config.toml
model = "image classifier"
dataset = "Sentinel-2 satellite tiles (TerraMesh)"
norm = "batchnorm"
kernel_size = 3
avg_pool_shortcut = true
residual_init = "zero_last"
optimizer = "soap"
beta2 = 0.95
lr = 0.0027
beta1 = 0.95
shampoo_beta = 0.95
merge_dims = true
adamw_lr_other_params = 0.0013
lr_schedule = "cosine_restarts"
final_lr_fraction = 0
Rows from block 2 of a small image classifier, named by matrix and row number. Rows with one number belong to one channel. Each number is 500 + 25 x the weight over its row's rms, rounded and kept within 0 to 999. All counts start at 0. Numbers have three digits each. After the name is the row's rms in percent of the matrix's.
After each channel's rows are labels from the 100 images, of 14848, where the channel reaches its highest value: "strongest on" is what is common among them. Only what is clearly more common there than usual is listed. The data: Sentinel-2 satellite tiles (TerraMesh).
# convs1: 3x3 conv (model.blocks.2.convs.1.weight, 48x48x3x3, each kernel summed), inputs 0-47
# convs2: expand pointwise conv (model.blocks.2.convs.2.weight, 192x48x1x1, transposed), outputs 0-191

convs1.8 086:468519505489475491493475463472473515481506467512502472485510511509478498544461449483477491505509511495481502519478478533459474460515435507475461
convs2.8 106:503515527479493469518501479491529487525506485532504524520531464548483530539547475482465492493499502495511485528511464506452452491456526485460480518488494492436531523508541468504486481462476502476500520509448517538483499549478517496472486483495493545485519513505489508541529477468497498470502505472515500525521558484506542482464488482470492461474499479495490501500551491472497522520500518508470489492558538471555512529498512476500494532479497493465529468525445515488518495500524504531508477510513513499501513514553504496490519518526532505483539537490490456495544474484485500438
strongest on: built area; crops; main land cover: built area

convs1.20 134:528519478480485515524495468518492527530510474529510470504468465492487484467505494500511465510500490471504478478526522517393499486493476497498491
convs2.20 079:479492497488540510477475522553498499539537492522526520538503507507525486521551539529497502506477469521458511500482469494524498504519503482518498553467503513502504536517488508545522499493492514526490460514548497540509510457473532481486529519514477493518512488498545493469484495508525530549482504511435519456485483522487521524556503531523494464527499471467523467482513475503491481450461531460490482508501521486531539447498465488478528502514506510543558465472492501481486491479521499517518503513489506481561542447537517504509495535498447501501504513518524493536492498484525487494
strongest on: snow or ice; main land cover: snow or ice

convs1.36 120:518471506507512480504500533500539526559498511477523509535514513524459498555509533539502482513521503466500501541488489463564524486493501499514504
convs2.36 102:460447507570488531553488526514465474466527481514514523475473471498534480456532500511490510507495536504491470510473496525468498429509503511543488490478476505514509456501551512504491509485515556507444503509475486465526498503459472519471469498489534495486470498496483498496472518479467528468467513529481496454536524475480510494471504498510442476509464482469524507494491475533508476551504503486453565516502453491519465496484518511473451527492508512500459504497498511507502458518484490509485498471461499520515502493503521516494490482507512517528547484493502551516506501489499539511
strongest on: main land cover: crops

convs1.19 079:534437526500478456514500482539532497465494501491534494460486527493494462525487520504481503489538476462524477487465484487503537505486517469529479
convs2.19 100:461476478496458532442503503523474454501521506495480469494528482495543535494558479489509505482517531486524530519500507520478495471520519539498495528481520526457519459518510469494489526481483500502525542498510483462503463516495488487448520477505502502534488487505566503503487510486515494492519529496468530459457501513443496503472517442488477507505500526476470473495511490503565535515532516501482492502527469481476511491484521494473528528527476518500489489471516482491517453490534543531486502463447482496516535456482511549569538493488496487527459503529502499493513482503464511498
strongest on: crops; built area

convs1.40 079:532521536501502495532503508503477485500492516458515453503483485494531480542507483501521464520526473430469511461459463491505520495496471464508487
convs2.40 112:494490508549509508526524499501519482494504499519507513523449508493504517483473494477470545479516503480523489476485439519478517471503478524518499500505496526552515482545517471443541507520470518501497492508531504522540414493525529478532453471511433518539507477484502537536482526523502464482466493484476495478515515483463477499536504495478467482518529534483470525452510542479519538529480513485484485517485499543549499476466499537475507531494529505492522511460473501476513522487508517532536498507487516519530470508506480505541555489512507484480472459490507462505535511491484489516
strongest on: snow or ice; main land cover: snow or ice

convs1.6 093:513514531539466477476492516504507486500516489475519497509487457474558496512483490477486500476514481457506450462504499477432507484507533474484469
convs2.6 101:476502509537518493529474477479475526484462478475518530497478495489504510489479488472542501470470492469443459490506503541541501460495471542487521504528462519473481512487504448513484478501505518485501487490485559466537479478503432487521497473490517532494543504520502486504493508537472480493486476520488514509456483513533516502526526491472520471550479515501471444460516510515510545528541466495504534500495520494518504527495514476502511516470503536472450418482497511553487523502497501446482525469519517504514503474492505497512468498486489492557524482452504525505502530532489504514
strongest on: flooded vegetation

convs1.26 088:512502488490500470506488513485504510482480493481495428506478474460466509466508514507504472479501448490517458476522542462499518503471473442476509
convs2.26 097:518525545493537507461508496487484548454496523563481485472450454554481489507548517479504488538508529532501547490522571529526495515494495513493505456518479495503494498520526494521535544472440518539493442456494496499473488452522506499523475480495499514504479487497475502519502471513539519496461490493515551500504490510473481518498515482523572470508482524512499508482495489476505565474493486498489514479521430497510512539470502491493523532513472513468481494514472514463519512483497483518466465509484511499519512487466490518498468517505534514524511488508487493497529489498483542495
strongest on: flooded vegetation

convs1.41 090:484505478484478495517533511544504509512505468518510451504492471491503474485489445507506497535505514560502492482512524533502521459573501493495468
convs2.41 107:467526463510477498528471515521514485525516502506469488533512464498499509521497486426513496473486514526492505518458490497497526475501513499499469488504528500522490486494458503512517482475474493505568498514511518481510514488493408519450512504512486484466511475511453494492490513508542466489486525471486465518505521534534491521542482511469477477536494508466519491562517519473500530545500463513509451486497483510461526435492475507488442476522483472525537494470488506455484507501520504481485531482504478499485485542514492505490496533547477474491518554499544493543513521495514537494
strongest on: crops; built area; main land cover: crops

convs1.44 112:433510506527460538514468468456495534486507517490500474506481517519519497515522512456510470516523552489479507551475504520483474508490501521481488
convs2.44 098:490510498510471509470498494505522502516520498477469490533536483515455501529487488504510508518526458499524505543480493469474495484527490533469513444512571494526517474503489511501473458500487507434521541459525475457457510491504574528510544536528503495524524503503545490483513492521530525555519519492495517493537485467463480450525473492502478544479466483486502498498510473523459519453515506517484502501487490493495437513472518523468513481516491506493500508513493481525533474492532474525465466559472525520511486495479529488444467526511496488512508507498494513506486481493502459466
strongest on: crops; built area

convs1.23 129:509491471509501562551510512507505532451515503503520482510474488516528450448511500493527517488519493518506481503478514506446486461487491497460532
convs2.23 086:491552497511511531512499549488503468504514463545511538527574473530453489498488504494504478530502476467532526515492498503448505468530458508504528525508501529504516505479503520541488489525516532474471500479547511476481529498518518514464481493516530503498520475510540413454498492480516488475524497551475552510528499505504492491527507529483462505502494519487542549488477498497472525520463520473508455528500536503480495512517489544486573529505512511466541507498481524505490491527493497507498498524480502517480478501520493471485497542538523489510508502510504467499545492444505522490
strongest on: snow or ice