{
  "arch": "resnet_bottleneck",
  "model": "image classifier",
  "dataset": "Sentinel-2 satellite tiles (TerraMesh)",
  "train_examples": 72500,
  "image_size": 24,
  "crop_scale_min": 0.5,
  "horizontal_flip": true,
  "translate": 0.12,
  "cutout": 0.4,
  "targets": ["main land cover"],
  "num_classes": 9,
  "norm": "batchnorm",
  "activation": "leaky_relu",
  "channel_attention": "eca",
  "depths": [4, 7, 4],
  "kernel_size": 3,
  "stem": "deep",
  "avg_pool_shortcut": true,
  "widths": [192, 384, 768],
  "mixing": "cutmix",
  "loss": "cross_entropy",
  "init": "torch_default",
  "residual_init": "zero_last",
  "optimizer": "soap",
  "beta2": 0.95,
  "lr": 0.0027,
  "beta1": 0.95,
  "shampoo_beta": 0.95,
  "eps": 1e-08,
  "precondition_frequency": 50,
  "max_precond_dim": 1024,
  "merge_dims": true,
  "one_sided": false,
  "adamw_lr_other_params": 0.0013,
  "grad_clip": 1.0,
  "steps": 4600,
  "batch_size": 384,
  "epochs": 24.4,
  "lr_schedule": "cosine_restarts",
  "final_lr_fraction": 0,
  "warmup_steps": 460,
  "weight_decay": 0.0,
  "adamw_weight_decay_other_params": 0.01
}
Rows from block 7, named by matrix and row number. Each number is 500 + 25 x the weight over the matrix's rms, rounded and kept within 0 to 999. All counts start at 0. Numbers have three digits each.
# convs1: 3x3 conv (model.blocks.7.convs.1.weight, 96x96x3x3), inputs 60-71, a 3x3 kernel for each
convs1.0:506443476535487569490501532509513540508478511451497460465481515534523495473494496528500515501479522502462448504478489525531483503538569512522523529510526523551538502504465495493480516531522496539506511482444516511508469487449485562494531488528527520510459435518506519497509487506531475476510431479467513488539555532491531530
convs1.1:508521499484521525510437454472457497490495500510502512463477479469487517503516513486480482543465480510523507461477494480524504547473490520565485469488474481472479467484510478517510500503521499458520512488534498506493545503514470515477483488511454525460496481504487510561527504441439520442487552543514494510535518481488504438
convs1.2:495506520503507489516520476517520501516491479503464475527556526550478498499466510499516508488453470480467497544485550514461486566496534558510510422492474505505501516471474467535539516513533488495472504475509511491453503497516482527498489502548471472456574582540482485447477504473514518508515508480505499516512505508476508543
convs1.3:547459485521526507446504528466523496477484455451542493487524520502480531467487494531504522543494490513526452497524443508537503484525468475497496505475531482489484500506519490468534479477494522502483509481483449525506491481521467497497520486543510495525502480515520504471494512514477439477473500471486512511516516511485482518
convs1.4:523506540515506536496513508486548492474490518478476498518487465478491495489484460499523513542486531497510519479486478500530453463510487466517539473495440531500477498492514497492473508498501465483490481483528540512514515499497506505495512508486500485495473515504495490522519479473531478527501503529561520491483515510485566494
convs1.5:519481530460511480517500516531461510510485519504502501486547511486506484477508469521476497489441505486473497482486515477459518476492475527470510523475509492480495462488501504531468482451514505497504534520490478503445458490486486516477478523510502495473518473488503514493532489533509529517497490473489516508545485479502483467
convs1.6:470466479501483517470511487446474504504457528528552530515489515499510468468493506522498467483468522487494528510512480461497539501501523548520491490525518492479450495461508513488477473512552486487495496513500482527472505495493481497514481504496530506508474497565549488462492503501468500525531488505464501522518468534519530444
convs1.7:461482493503519494483458526532487532530509534501506557508496485478502494485482575485485537501479512530522480501480554501491502468528486481511485555506511492531515512500526499517492541502520488505483510487508501499504487470486532499487487504523476498510490517480490492474517505521523496428525500529503487479517520454528519499
convs1.8:559477466525500526477435490464463512539518466486513486465537503504519525428510487568496484464494517492493452507477500512511544477478553438497510505516562533542517517535483462500502514472484495478469451503535488561517473508486507510517499477489507542503508486526520481540474478474497475533523527504470440549506492500493517540
convs1.9:501449487496472481492502510478461490512520497475523531497512515493504483445496524534460476471469481501513485534526507495571540493488496490463518466478471468466460518488481512531500457427480490497504479509512510487499523495520536483521504500492515505463495506474481512525487506510492499516476496473518499519477522489490512506
convs1.10:490448490499485494549486479484490535519466503538499512507475512507500511523503492485522469451482487520495461526514453523530475499493513481493508484439501519493483508516518527472490529522561519492497530514483487530493491497497500543503511512503484530500489516524478501487507486496483532523469468461469467535497490501456523526
convs1.11:513504483524465477504501498548518562477450516495464484473505497503493488486507480498540539512518482493495491541487520488468468506528562484482512501511513508513500494494461492516500506494451528516485569501509495475476491494522505509506543489486497456489563511506499530490529504457505524490512524515477523495539512492442534517
convs1.12:525513500491490466477512481519475528495485516499507472450488478460543486491525494492465494493493490519480532518520521473500495489475493490504491492510491461494468482531535529552483497497501505480486506485480477502486498538492524524501485470494504504504507470522518462499488484484500480481510516506472486481522486511530481507
convs1.13:492490486481501510478514515475521484505540526510510498559501510504506515503477488517500521556528512524511497479497508497465473507526458524514544533542514490480490515544510527494504496481483536510530523507496495495470480520512514513517488522519465491500506457520463457526510471451495490505478513488490516479521486501538509491
convs1.14:473519498470520506516475450485499473563487464472525444481499546511477459511527521492446450480554488510533516514496523488474475529514508523488478533478441473507501467543487494505537558496481483440515469506525485494505557482509504514489462521558482519484524498488491476484550531469500494509485495509516461512522511470486462519
convs1.15:501483484499557536503446478451458482504518480495489435522486483517487521496478480477530552458465461514461471527442515500448482541522535473482516540462510519446492521521504514523511499507475463573488514506510493487546486488481516521554507526515462517494476499470475515501547512501536453501478507514508521501489479537484520487
convs1.16:494509500527478511533477472520479482482505496489494496488489488543528470512521494510487504506503505484471515518509512493524474486463531492488504486499481515431475479519489519528495470499475478513484477508456485494498519468511461518513541515491482506529480500516496497531517482494517479528486453509525492523508463513541479508
convs1.17:494513526466482492509465486497525475483503508476486491482485500528494501525499520479524519493524473529505460482485514515489488533523497542482513507508503471506496471502492481506525494504509484468493502477481486500504524490486523522453502534524490515508530562487497519538497508456497520458509497499504517502520480498525519497
convs1.18:506469491519489487498499532504503537501527475484523557468478514464519529482504484510524518485473491511519467484472495493485518527493492523522487486494511471487430483507487539528509495488539520516470497470482460489487499484537479492497505521495519486498510493461478506481474520470503530517481518493470478509476490516519494534
convs1.19:514514492533460542513499528499487485573440485506497471480438464511559459500497502509514453489485500469477558505495468499565527508490487535550476528471470509518474469558533517472511479499494468491534498514512530506488495478494479485471543533517514530498491552569481525492470499534476495487502528450546484501511496468539535496
convs1.20:495502512488494470473480522559504505481503486483469476498518531495516509487501480475465500463578546520547575497505465546501513509511492499545505546524485520533500498473471484520508485510487461514485530537532507482532480532454506502496455502476497499528483498523527491492459521490477542479482523482473504495554496504485488515
convs1.21:484479523492519532499547498521527493511548439569447456513507513483518506476501451494490528459528523487517511497508481529563467506514448510516499508452503497516503508509497481496465521500481521506510476504504526509470494512479523466495533470468514545471493478491483481499517464510503492487505505474485509480465481547437512523
convs1.22:521487502495498451507501474536495483482490472502507499488508542536513498502474472478515512500473520524474476484499526499521508522538487521471497487497480517494470516492509483498496515522492512517515500500500492492520512530495490507483521515507490529512480494554452511492491479517492499497487462505508465493512493492536497480
convs1.23:479486537463475497516504488468500501491475520556501450507535445471505542529490530522498489526482509491499513532508467455518520481491519460512482523505478524446531500468468468498481463540497520488470498542526521524507470522478498507541502503518534499498485481534501493519501453484433515521558536506448496551527515513575488461
convs1.24:443443537530422554533474501505490494510474531477502524514485526537481509444475454586559477564482500457410528524529525507465490487464490485467499529508580477503483585542485480482478474473520490502457585546510492469498559484502486521478485477519508487495489483479482508504536518481535494523489458492463486491518508522512553459
convs1.25:500496514490508517483504495502497517488488476503477482524472500525542471517478503490505495515497514491483496493503479493511480484481502482507497477505479510507500514493512525512514512535463497512467498481507476477493468519505511489476522508464461497465507517521513493504500502491495521477488489472514521511533503479493483473
convs1.26:465532520541483456475521462463486504482498493506524483473472457480480503511487525504519504516453506490459493548502517463536540513502539519480485486472567456466516495496497484474500490518510508458470513544519478445511501501487515511546511531533522514492481466491518530553461466490485486488509514533529505444499515494547494492
convs1.27:535479508505516500498482485496481513530513459513478515502472518544480455542523518528519480530493447550486482497490519510483524507491535523568512550503497552471497462476502516417472503491493452527485516516474503481473487445537491490464481484501509493458470543484461530499525515517494502466537495495511490516510544536490474548
convs1.28:503471500486505516500493489501465493491511493460488481491548465494508515499529471514478502461490491516506476498538509463498482484516523486513496496503483485506505485454473523526513525536470494474512503516490478508485502497450483486486473505483535461459487490487520507522503499481468499483487474481511459502533522517494517500
convs1.29:473503511487516551493505479496439502509498513488457476444498469496415476538538504471494537509508565546525487494460502540505514492457539444546508484514572445508548503492532455439484479490508493473496518536529475537488538462545521518497463517451457467490506453537479462520472515502504524498475488534476504474540478488498513528
convs1.30:523510520494466483512502490457493505532484519489512509514528537500593514525487488471462480482502498506509510513514497524486521460496477488534509488478487491479500456471503490556561489521538491503478491510527493494489461445514514478523460496497488496492511500513488496502493537540487529465514503501513478527484478485499493461
convs1.31:519496478515508503496496537517490507504522490448505470489449512481474532495497502527513498460542491505508503476469501528517460499495496482462478473515470509489526501521517486492508503517511461492543479481528538524509498499480442544447506425484497522487489501497490506461457493496479515509484506517489489512527479470483472496
convs1.32:511495523498448516547485549471462492500501479478491471528535460473499504465479502507469508504473523497476480530474540520502493489451501515485499511501507483516533491494527486523476491507484478527506495549537518489470516533498468495484476463496498491524480515471512486477503524510506476494490473502521552565490481506514516464
convs1.33:509475485481507509486473500491517482504518523502525477499487478474496517493526500513523494483480486485498485510531481484506504524497520495475553465458503496539505501502454441501530479479556502531475493513492463475460428493461469500500516544490482531540528512508484524465501502494501497521519487496479499497463507511493488450
convs1.34:545502521494478518511475473530498550526504473507490494512522475523533537508475474500518506513499535504481472541473521504487459495505482495516529510458475540487513487505498491528530497510461503504537494505482537497497489488486503496461503507489499496467507472496458458461517545533508501476486473507545512488506488477478515503
convs1.35:476493497463506490496492487490478497468515494510498513472478516505481528523527505503541518504545504555516457495505508511484499500496531503474525487501503514519488506550527525499521482477494482516502509517512515473504509511472514490469486497478524488510524486516484523567525518505479501503512466510486504554482529513474499535
convs1.36:483498500519471449495514496528534528502540474526458454471488456509492527495527492476448486469535464484498504491527526501570476497508507497493512478504455510472463500504501478480519519518502509516522498485505493481478493514514500516513467476504489489460492501524487518512462511506480539501500532484545471468494479506477530508
convs1.37:465490497531528454520472535510508511459472531478518488492503488485544494499497502517501499572460489481509511461520470536529520522486456511521487506481516524478453472448525509472505513537532529481495494474474520489519498498482480539568493556505540475491531489511491496472571529531476468478555463473477485512509511494486547470
convs1.38:467477493505447505482471541507471548519579558551512424516512532490519513481511482464497536509487505489520465527492506547515469490521495507510528512479480551502477504500502507517485491440507491463500497502505536483506481484506478493490464483507476481513458445487486525501505546495533492493448412500519442491480480491535478494
convs1.39:477549506521513510443537488516477485478467483501483487517462498432491476533496517520469509454497516482497501503520501511547500497517470481494442522545507525496521500517458509501505511456552499476514475523485478478499503446501515504496471442512494507522490456500463504512466475502478479500529475495544437497533538510515553486
convs1.40:470470505468535502484554469501525558492426475516508525491499500522517511514474496457486518439503513547469499558519534528506534472513474508469503517489526502509486507480501440444511500509471541511498472511517517531484500465488480476496522488494566525515519472543465462509552522471545473460468469501498520497506477495507484508
convs1.41:504496462504540502515522486496502509525505485501500503501463496471489522504506510507497491468473516521504512502496557473478519473524542476485496500489510512464499498494528506497475528503512509529530508505534479512490476487473492473500534484528516480533492471509511485497503503523484473487531510505489499458496530503489537485
convs1.42:488542464490503501501475499496520493516463465507489529509496453493470483492508524504480505507478515460482494461496495520417503531495531510505479526505521486504467501466504474535465493496498505520495497490483537468512461496468510520456505506527498495485491491487545516517473501489542459496539502506467544495492547479527445466
convs1.43:544486533496480444464467494509497506450477516466509525505509527525507486492473449536416498501484495457520496503476522476493545489474509520482486480525546502469457499526478498526510482495497514462529467488510555468522482491509493503501504466506455461505524503525521528542540473497483532522529523503521566535471529513496495494
convs1.44:475513534485535485522507537475511507528498520516505518459469550512509462502496505545495520523491493494501503513538520495495539503508498501469483500467474521501530526509545543469498533494539498467493471532540554523496456506509500462514513480445500469480499497459474489485526471520504494481507498517517454487476483480480489500
convs1.45:482485518490471507510535486487499467481488517512496488494487510460474483468480496526536428473474508497489500493513453507520521496529522512515481486511511508546515467510504510518548483467478472468542532508509495517524482538503492509469516533486506520461514513482470489501485503501491498500553549481514515519461511497502525499
convs1.46:498463492519514502514488488492508507488527518465505505523490495523521502497509509492499514502504497542537548486509509494480496488454505481497484503546506508548539483558531495510479503502510481527506471458473486515531510478499481508520547516493491528486520508491497481515513494506473485463474483463509473471530444504503532513
convs1.47:497512502500462494509506526500524510498507523532520484530476516530479492517523475534474487505496470496512480536494475465531452523534532538543502489509495505485446510463495496511469500511534515534471505478491491507529480473491483502479478523514485518515472486463470498491500514460476516497478487531479467489474507534483478505
convs1.48:477509510469505522520471469474512496499452492527526494502505495485524495490520535499474439535506522536528541523483521521484475498519494515495502527475512519513488491478488492507482523522515519539500494472461533477497484469486476481520493511524503449450464500503510524496488510509491514496522548565552540527511519487473435510
convs1.49:486545487491508510479493520472533528464484496438448519496475529514533510488466481468528498499517540505478478443500511434462518480506566509477487530539526501453476477513490510477521506467510502473505492503474509505517500481465499509538522566478487477478542470549536528518464472473499524468527500483524486529488495481517471538
convs1.50:501527497518478501511468500519514518544489497563467508506518544496441456477477496532504477505466500483498543509470465487483485516479516468504499525513509533514482525479511479506461530500511513516489488443488493510538486482488498488478479500467480503499520497490506484497464495538507490541540527514548522486507502544504524455
convs1.51:528511525537507447500461475482518529504531553503472514503464479479520530505503529518489450469511525520473482479493461492582486492464482500464407465566456499550554512469494515504513489498505483494527524477454494564476483527516486494496452486488493477508498501510506520527458500482487569524446518520483492500542454505516520541
convs1.52:532486520505501528478543510448460511515505500484521513520524487461495500503492495538489472476449494492500498535502520523545483526518435458490504489485507448491481504479481494510495492519529445464508495490524452491497518485516502495480525526553522499498490500468441448518468511502458539480473476495506487459496466494520477496
convs1.53:495472569507463498491538534515506464512484514508513471528547534510457475495488472552470498478494513487491511522510497493459492503465539499500457447485544528543535569545577546446477487441497463486475560486517500481501488523541498494471477516493495485542484500489480519524515522517512478509473498506506515445453460485517520517
convs1.54:507470499520495509487526518498523495491502526504444519486512506474516511470501500505468555481493534512483450482530537526491491465468468529541494507421469582491549501493469497511491471491452522579490484492489537520508480498518528504492510469476513500527466515497487513492558521503533511527515481488536464513477498489514524468
convs1.55:465464495477474451507518497506509486502504521506494532489474487532532521533509498489513449520515495460491523517487506512509486522496506494489495473494496504474522503480497505472526503489519477520500533461482531507496520490515516488503511494483506485529530463487481492511494533507494521448524484499494496521508487505493487519
convs1.56:462529471498517501513497514495492511532479472523491493512507472519502493485472481447513565482591519491519473487490524497526509453468503497522467525482533493540478466514508476505504486496479535531516520467530478468497484496475478528495497515503483484489495484474493490487529537500510487516487475462486504519501509504502483549
convs1.57:510515519518502498529507508490488461491540503493468501470523525509495482505496492484457511495527503480506457477481488481482447475482506466505475479541499485464481485466481459481507458475476519482473500493471520524511500493489546476486484488474485530516533512504503512510501488537480501493512551538477536473492497512514508531
convs1.58:473480507454474501549565491501480461481544490478528487487471510473513532471509518500526483461493502483516495502474545502531527561519482496517500465490444542558498469479517514444497544521519507519491505499498477478491498498472508503439530504494525545483504538568458449526485493513486516487471497495506495502523502497509504436
convs1.59:482500497509506502472470485505514467465504472546535496491501495496525506473499512477518505446481495463486546481488457464514498486497536508535514479500481467495531483539513485460497488540490511487506542527522428546520478481515504512482516453491500546522531493483471474468474494472523537470520552495509493514472486531543509542
convs1.60:469451461448557471476510449536509493498498486503491489494488516507462510505484528510497492528507536474500497459474460510522491514457509484536514500528495550483503493467510476503504519494470538488464502477449484493503458521438486514481501535453494476490472520507454445508513481511499472532508465524501506477515523467521513487
convs1.61:483451485504451529496561515508503479488491520518467528434475547438507502515520554479481506458526553492549493517489505495485486474496515524424505555501512576451507540517473485434488497498520474489559511523505491519499525490442496496516520440516494523481523537490498540433449501527516524503538472500544544505457475489534486554
convs1.62:545448495505505508455512498553555469493494521508458516537468488517500505521499498484485480473489501515480545526495494498507462461518474460478458486495498474438530516523490499460492513497545504510516497516528547498527474479487486500519539491496528502498527536477475488488509533486509455540471473485465491507512511525464535518
convs1.63:552547498498520518530496519529547494505473481488542519501498509527480516483509505492503489490512496504503480499523499497520497516499439445531485493494467511473463489510508473481489540504492464478494484476498519493507494515489488466487487469466493531461510453464456517453488501486526510510504516528529498547500523520495486507
convs1.64:472526501507523468536520525516494475462529532490480522452464502515493490525511537544485540422474532499529509490502513484508496489482493514487436455546514473506512481485515473479502463544474487522515532521450515496522507514476483469490479507514459508489457520497547532493488485533521505505520503536539550473512494491467459481
convs1.65:496505504485488486509534549519542499526513482439489520506554476548499517481459440494500504534468478518504479446476508547524495472522493481437497536423488535512505532558542566496458462476470444542478517490520535459491533523540485461480507476494531508491499459484528477523485492499514516526506552485477428439512468518530575541
convs1.66:467509535506520496494531492493546462486547447482488503484497513500473494525521516494490494498502512504521546516507491534514522494486468497526511518490537490489492515546491456475468482492503521466492505530505476526521508489453485490495513520468465502458522451481486481476495548520483553495509518496475494502478550461493496495
convs1.67:481477475512489503527494482512495521491448544527442535505518506536542481485517464435518490489520466498479516527483499503504546525485527498516500491531495515535504517487500497500484500491474470505468481494502483540488480540513548523503459497441483474527477463494490455543507450521501467533470503503481453524494477542535540497
convs1.68:512473493511517483505485500466436507537503533522497481510515512457503455484433472536523454525488523503525459483536496518488495482520458474475509522510472529510499499549511537472524483488521477492540456492533481504524502528538453498450481495501501493467552497513542480451505517516469515483523487503534531507508540517491501483
convs1.69:490486509492512518517439488489479499507520480480517485453476515529519523524502496483455480510456474538559511494573550502491505445395489464471482478502543514547549486517508524506493483521521472458469505524518545522538519507482555500536464482507504485435498479479511529474500470447516477467495523497491468479487470509473465504
convs1.70:500469503517486499511498507485491495524525473508522505496482483477503532464503501543470537515494511525489549517532519495473508480481504523470529516465503492498555481509511445533483494503488486504487493498470509484552515514521504523529537535497517512514516498480521505495522494496498514522451519518507500482499476544542522523
convs1.71:506492469513489498499494528513513506472497479462460504495450449486505478513547509451498563545528523536441466503518561478532495518463477501533472506484479518485526521515510535467478499478493477474476526567559503498527484496485509479476497459492474528510468478475520475473494504492502509475521512457506521511499467505535503494
convs1.72:508505487492502473497477479505533456482500524486466481510557524467483483530482534497527466506517511478510488520494498504449513524479481491465500519495474477495500494496511494499515519499476494473505491537479516517487500485531485512473517511527540468490479499476508491499483475505492502471512568488459483472523512502487495495
convs1.73:504515482494495501516489480513529493474500497510512512519478482479522509500488485488493512510495485477509499505498509492464460527488467474466474490485491458505516493502489496535505465486484505492495507539478496532509483503500444475482480477482511517508506488494522497476478477472508481511524497488512523507502515508491525508
convs1.74:522529455514472547459560496463502513499544497491521474523462548506519484485509474462497496517539478492470521543510497518492449508479469517514520498506466448506478481462504505493473513521516483465492510511509486507495532504505530476502478535486488490493462521453531469550459467491490493502495541572532534477530541514502531500
convs1.75:455495495508484539509481499508476460508520472570570480484517430538510500509540538471503499466455522493511524520514520496509514467489511497458556477488537483480502524467454522507522526532529526487514528507470455515509481482470511536542499473501514531501498471519581504512504531503481541465440485466500524556437492536523468454
convs1.76:525554542523493539513505525519490512527436475510508560465537509494540482478477508497506489550484526505478546445506470518504492468492553511443488479488451509512496545513527459498542479517489515523502489484458498504539508528527502483554486489483470471516501510504496561505507489540481455472548527544559537495523515519471508517
convs1.77:585501454465529525435512567492488506501529534508473449506493479514494493478462523605511430502447551515515498498505480531529510507494524467553535445534523516523483484524500514493464469500490547490463502562514477484495481520554535485510529489454542494510439498530486518470468459509482508505524513502518471507526573424515519501
convs1.78:504518496518487495476479497540508519505461470543516475534498485486496513537558516492484524491512520476516445465414490494481507530509523504453520527438434504490492506484526478477475477466468498480485498494525503486475515516500480494491483547470540521508516530513472475484479450462485503524482528509517489468489485465521547519
convs1.79:536470466502476497473534531503490513533505429538549445504510524493479503488553470465461536476509472519530450474487514507491489548497509517503542514535520497516475463509466535501549535504492517526514514510499484511516462500480490549525488493461480511487517468475474542495537509500584518443476506500455527471480450477510493548
convs1.80:504511533540506492510526513508526533496500536493524507501503466499508464498486474505494460512529484477533516492476493513519491477499514493497446469538487524516549478517542503500548491489521536470469520468483509500504509515491496490520511517480448522502462505510503503506500491490535503489482499508518529531450468569507490563
convs1.81:578559527516463462507497465497506528459535473524493469561524502526485481477467478467547466577462470506493512483463515462502505533505528515489534438532535507552495520541505537523462488432501524555483491515538506510489467509563487506525502512471470485507503468536478565522507551502491450509415469474470499534504538522530493484
convs1.82:513484460490559478480479505480554552480457498519509478495502484483536470465474539525499458496526495462498485518481472481504511537486501486504463471508486497528490521526563463470509493502553553521458492500503531470496474535499480526458479508515463503516534505464494515455490446479509517517476515491526482501514552449457495455
convs1.83:502510491489493502502457496523496498488516515485490504506494462517517503510527517524496500475540531502489490509492536507487521522518535495492491511523480478529525509531533513456500551507518488480484485527487530558498523469511479485516501532528508510500491556488446520529493510508522516517489510474496478520491493516534486507
convs1.84:517520517529520472495494491505497494483470513469460506488528486523507504490477505520486480503500480510452487465502474493550508511530513479490490515488476492493483495507521477479508496488493517492522534487496501497475510511489492486519443460490475498498519492481547541520531478496534487469485483461476497492485510522486459481
convs1.85:468481501476453541515466487527538502497514495538558517456476525534526489517558508524524504507483466517532475506517474535547483498498517557443539503513490487498491472510500502536467477511482484450514498469464514514507524440510496452486486500528509497481541483499496554506507491432517498460448491521557455456491506525491448546
convs1.86:482469500486503511509492506487524483509484500536516530469484490495469476497519535514510505473565545481482504541461496517524514494456489490497509520490520534533530495518521508505508511499498532468500486502512470507484482529506529468479486484454512536514511521488494470513492511480505506494486509488476507498485454505479459498
convs1.87:544535523530512509512507515471527522480496504503468462445447495475482488538468482486505527517488479502519500535529526502476489486494505500493480544502501521496447488469473463444533514528521504499471489496501475494495519469470498497508503524498448468528484485528509501498549516518517482502524510502492525491611495510503528436
convs1.88:498451506529495506503527521506484524444528575508509466445518488530503499501486455525529498486461490513445490499483521504500509498526489538510500493485506503464510602509493568465477541488458453497511524500529489473457487468506456520539492486534473504498415517516479483543519508528483470524462504505507500516515536484500498449
convs1.89:475504517482509521516512519518541475551515491469476492507501496510496483502484523488491519504509546484474504469529494582512505534524437543479488483506495490506521516499505522520474503488525494511495497470478471523496493466478484487483493480487490482523508503488496469475534468522488555483506527499451503507509493463502507522
convs1.90:518503520493497529533489526514505548465502519512490515511557479509517477524525463522488492501495503481508538470517537525518578445484522518504466480527463501498485502554481477465473487509493477500491492497508512488460469513498489486495538496518490489515490485535447469510507540486487554509500470454505501506495484456495474502
convs1.91:474504493527559488502470516533560479502526496479467473481517519521486524465471492509429487486537522485502465456531519504490540485405478422472470477538506491528507474482537474540489484486504515522504492508502490506503445534472493502516471451458509468510445503495513496496506495532519514494475506512487470545523491517487493436
convs1.92:503530531515475531478565495485453495500518478520506514517487471535484468490508499524524500521510450511493504516509526512519469494538497484440513469514519488519547525441487498476469536498514510515499477481474502461499447503515495501485463485514520510489517509513500471469467496504485476479555538523503535477480548524483469489
convs1.93:529526474502515508454502529507464471507533512530467496495495508486484526497484511516496473479509485531450502508496551499460553518505525521540505496497525498507534513500481504494475484492504522528523519526492495501467519500471498489520538542551556503497524533502485508477537529554516515495509480493487510480482518544500490506
convs1.94:506476517488465509535556525506536493463482469517462500540529533520480533480503526511502465499507506511477523512496486481505508507496488520511492518510459546516536491463517469505491487493483491479520537527461538518555492513481557524510482498520501476504530509513496509520516518517500528504476520499496468501495495504514513489
convs1.95:514517490487510478551460530511482523484447563483488489516498479466506481525520528475493490527510496522518508519492538463453515502453515443513502479500520493484525469520467463539510496490501512509524469517518492459521506496520486514486453495458513440527494447513441489495473483506487510502478465531497481499534525490484483477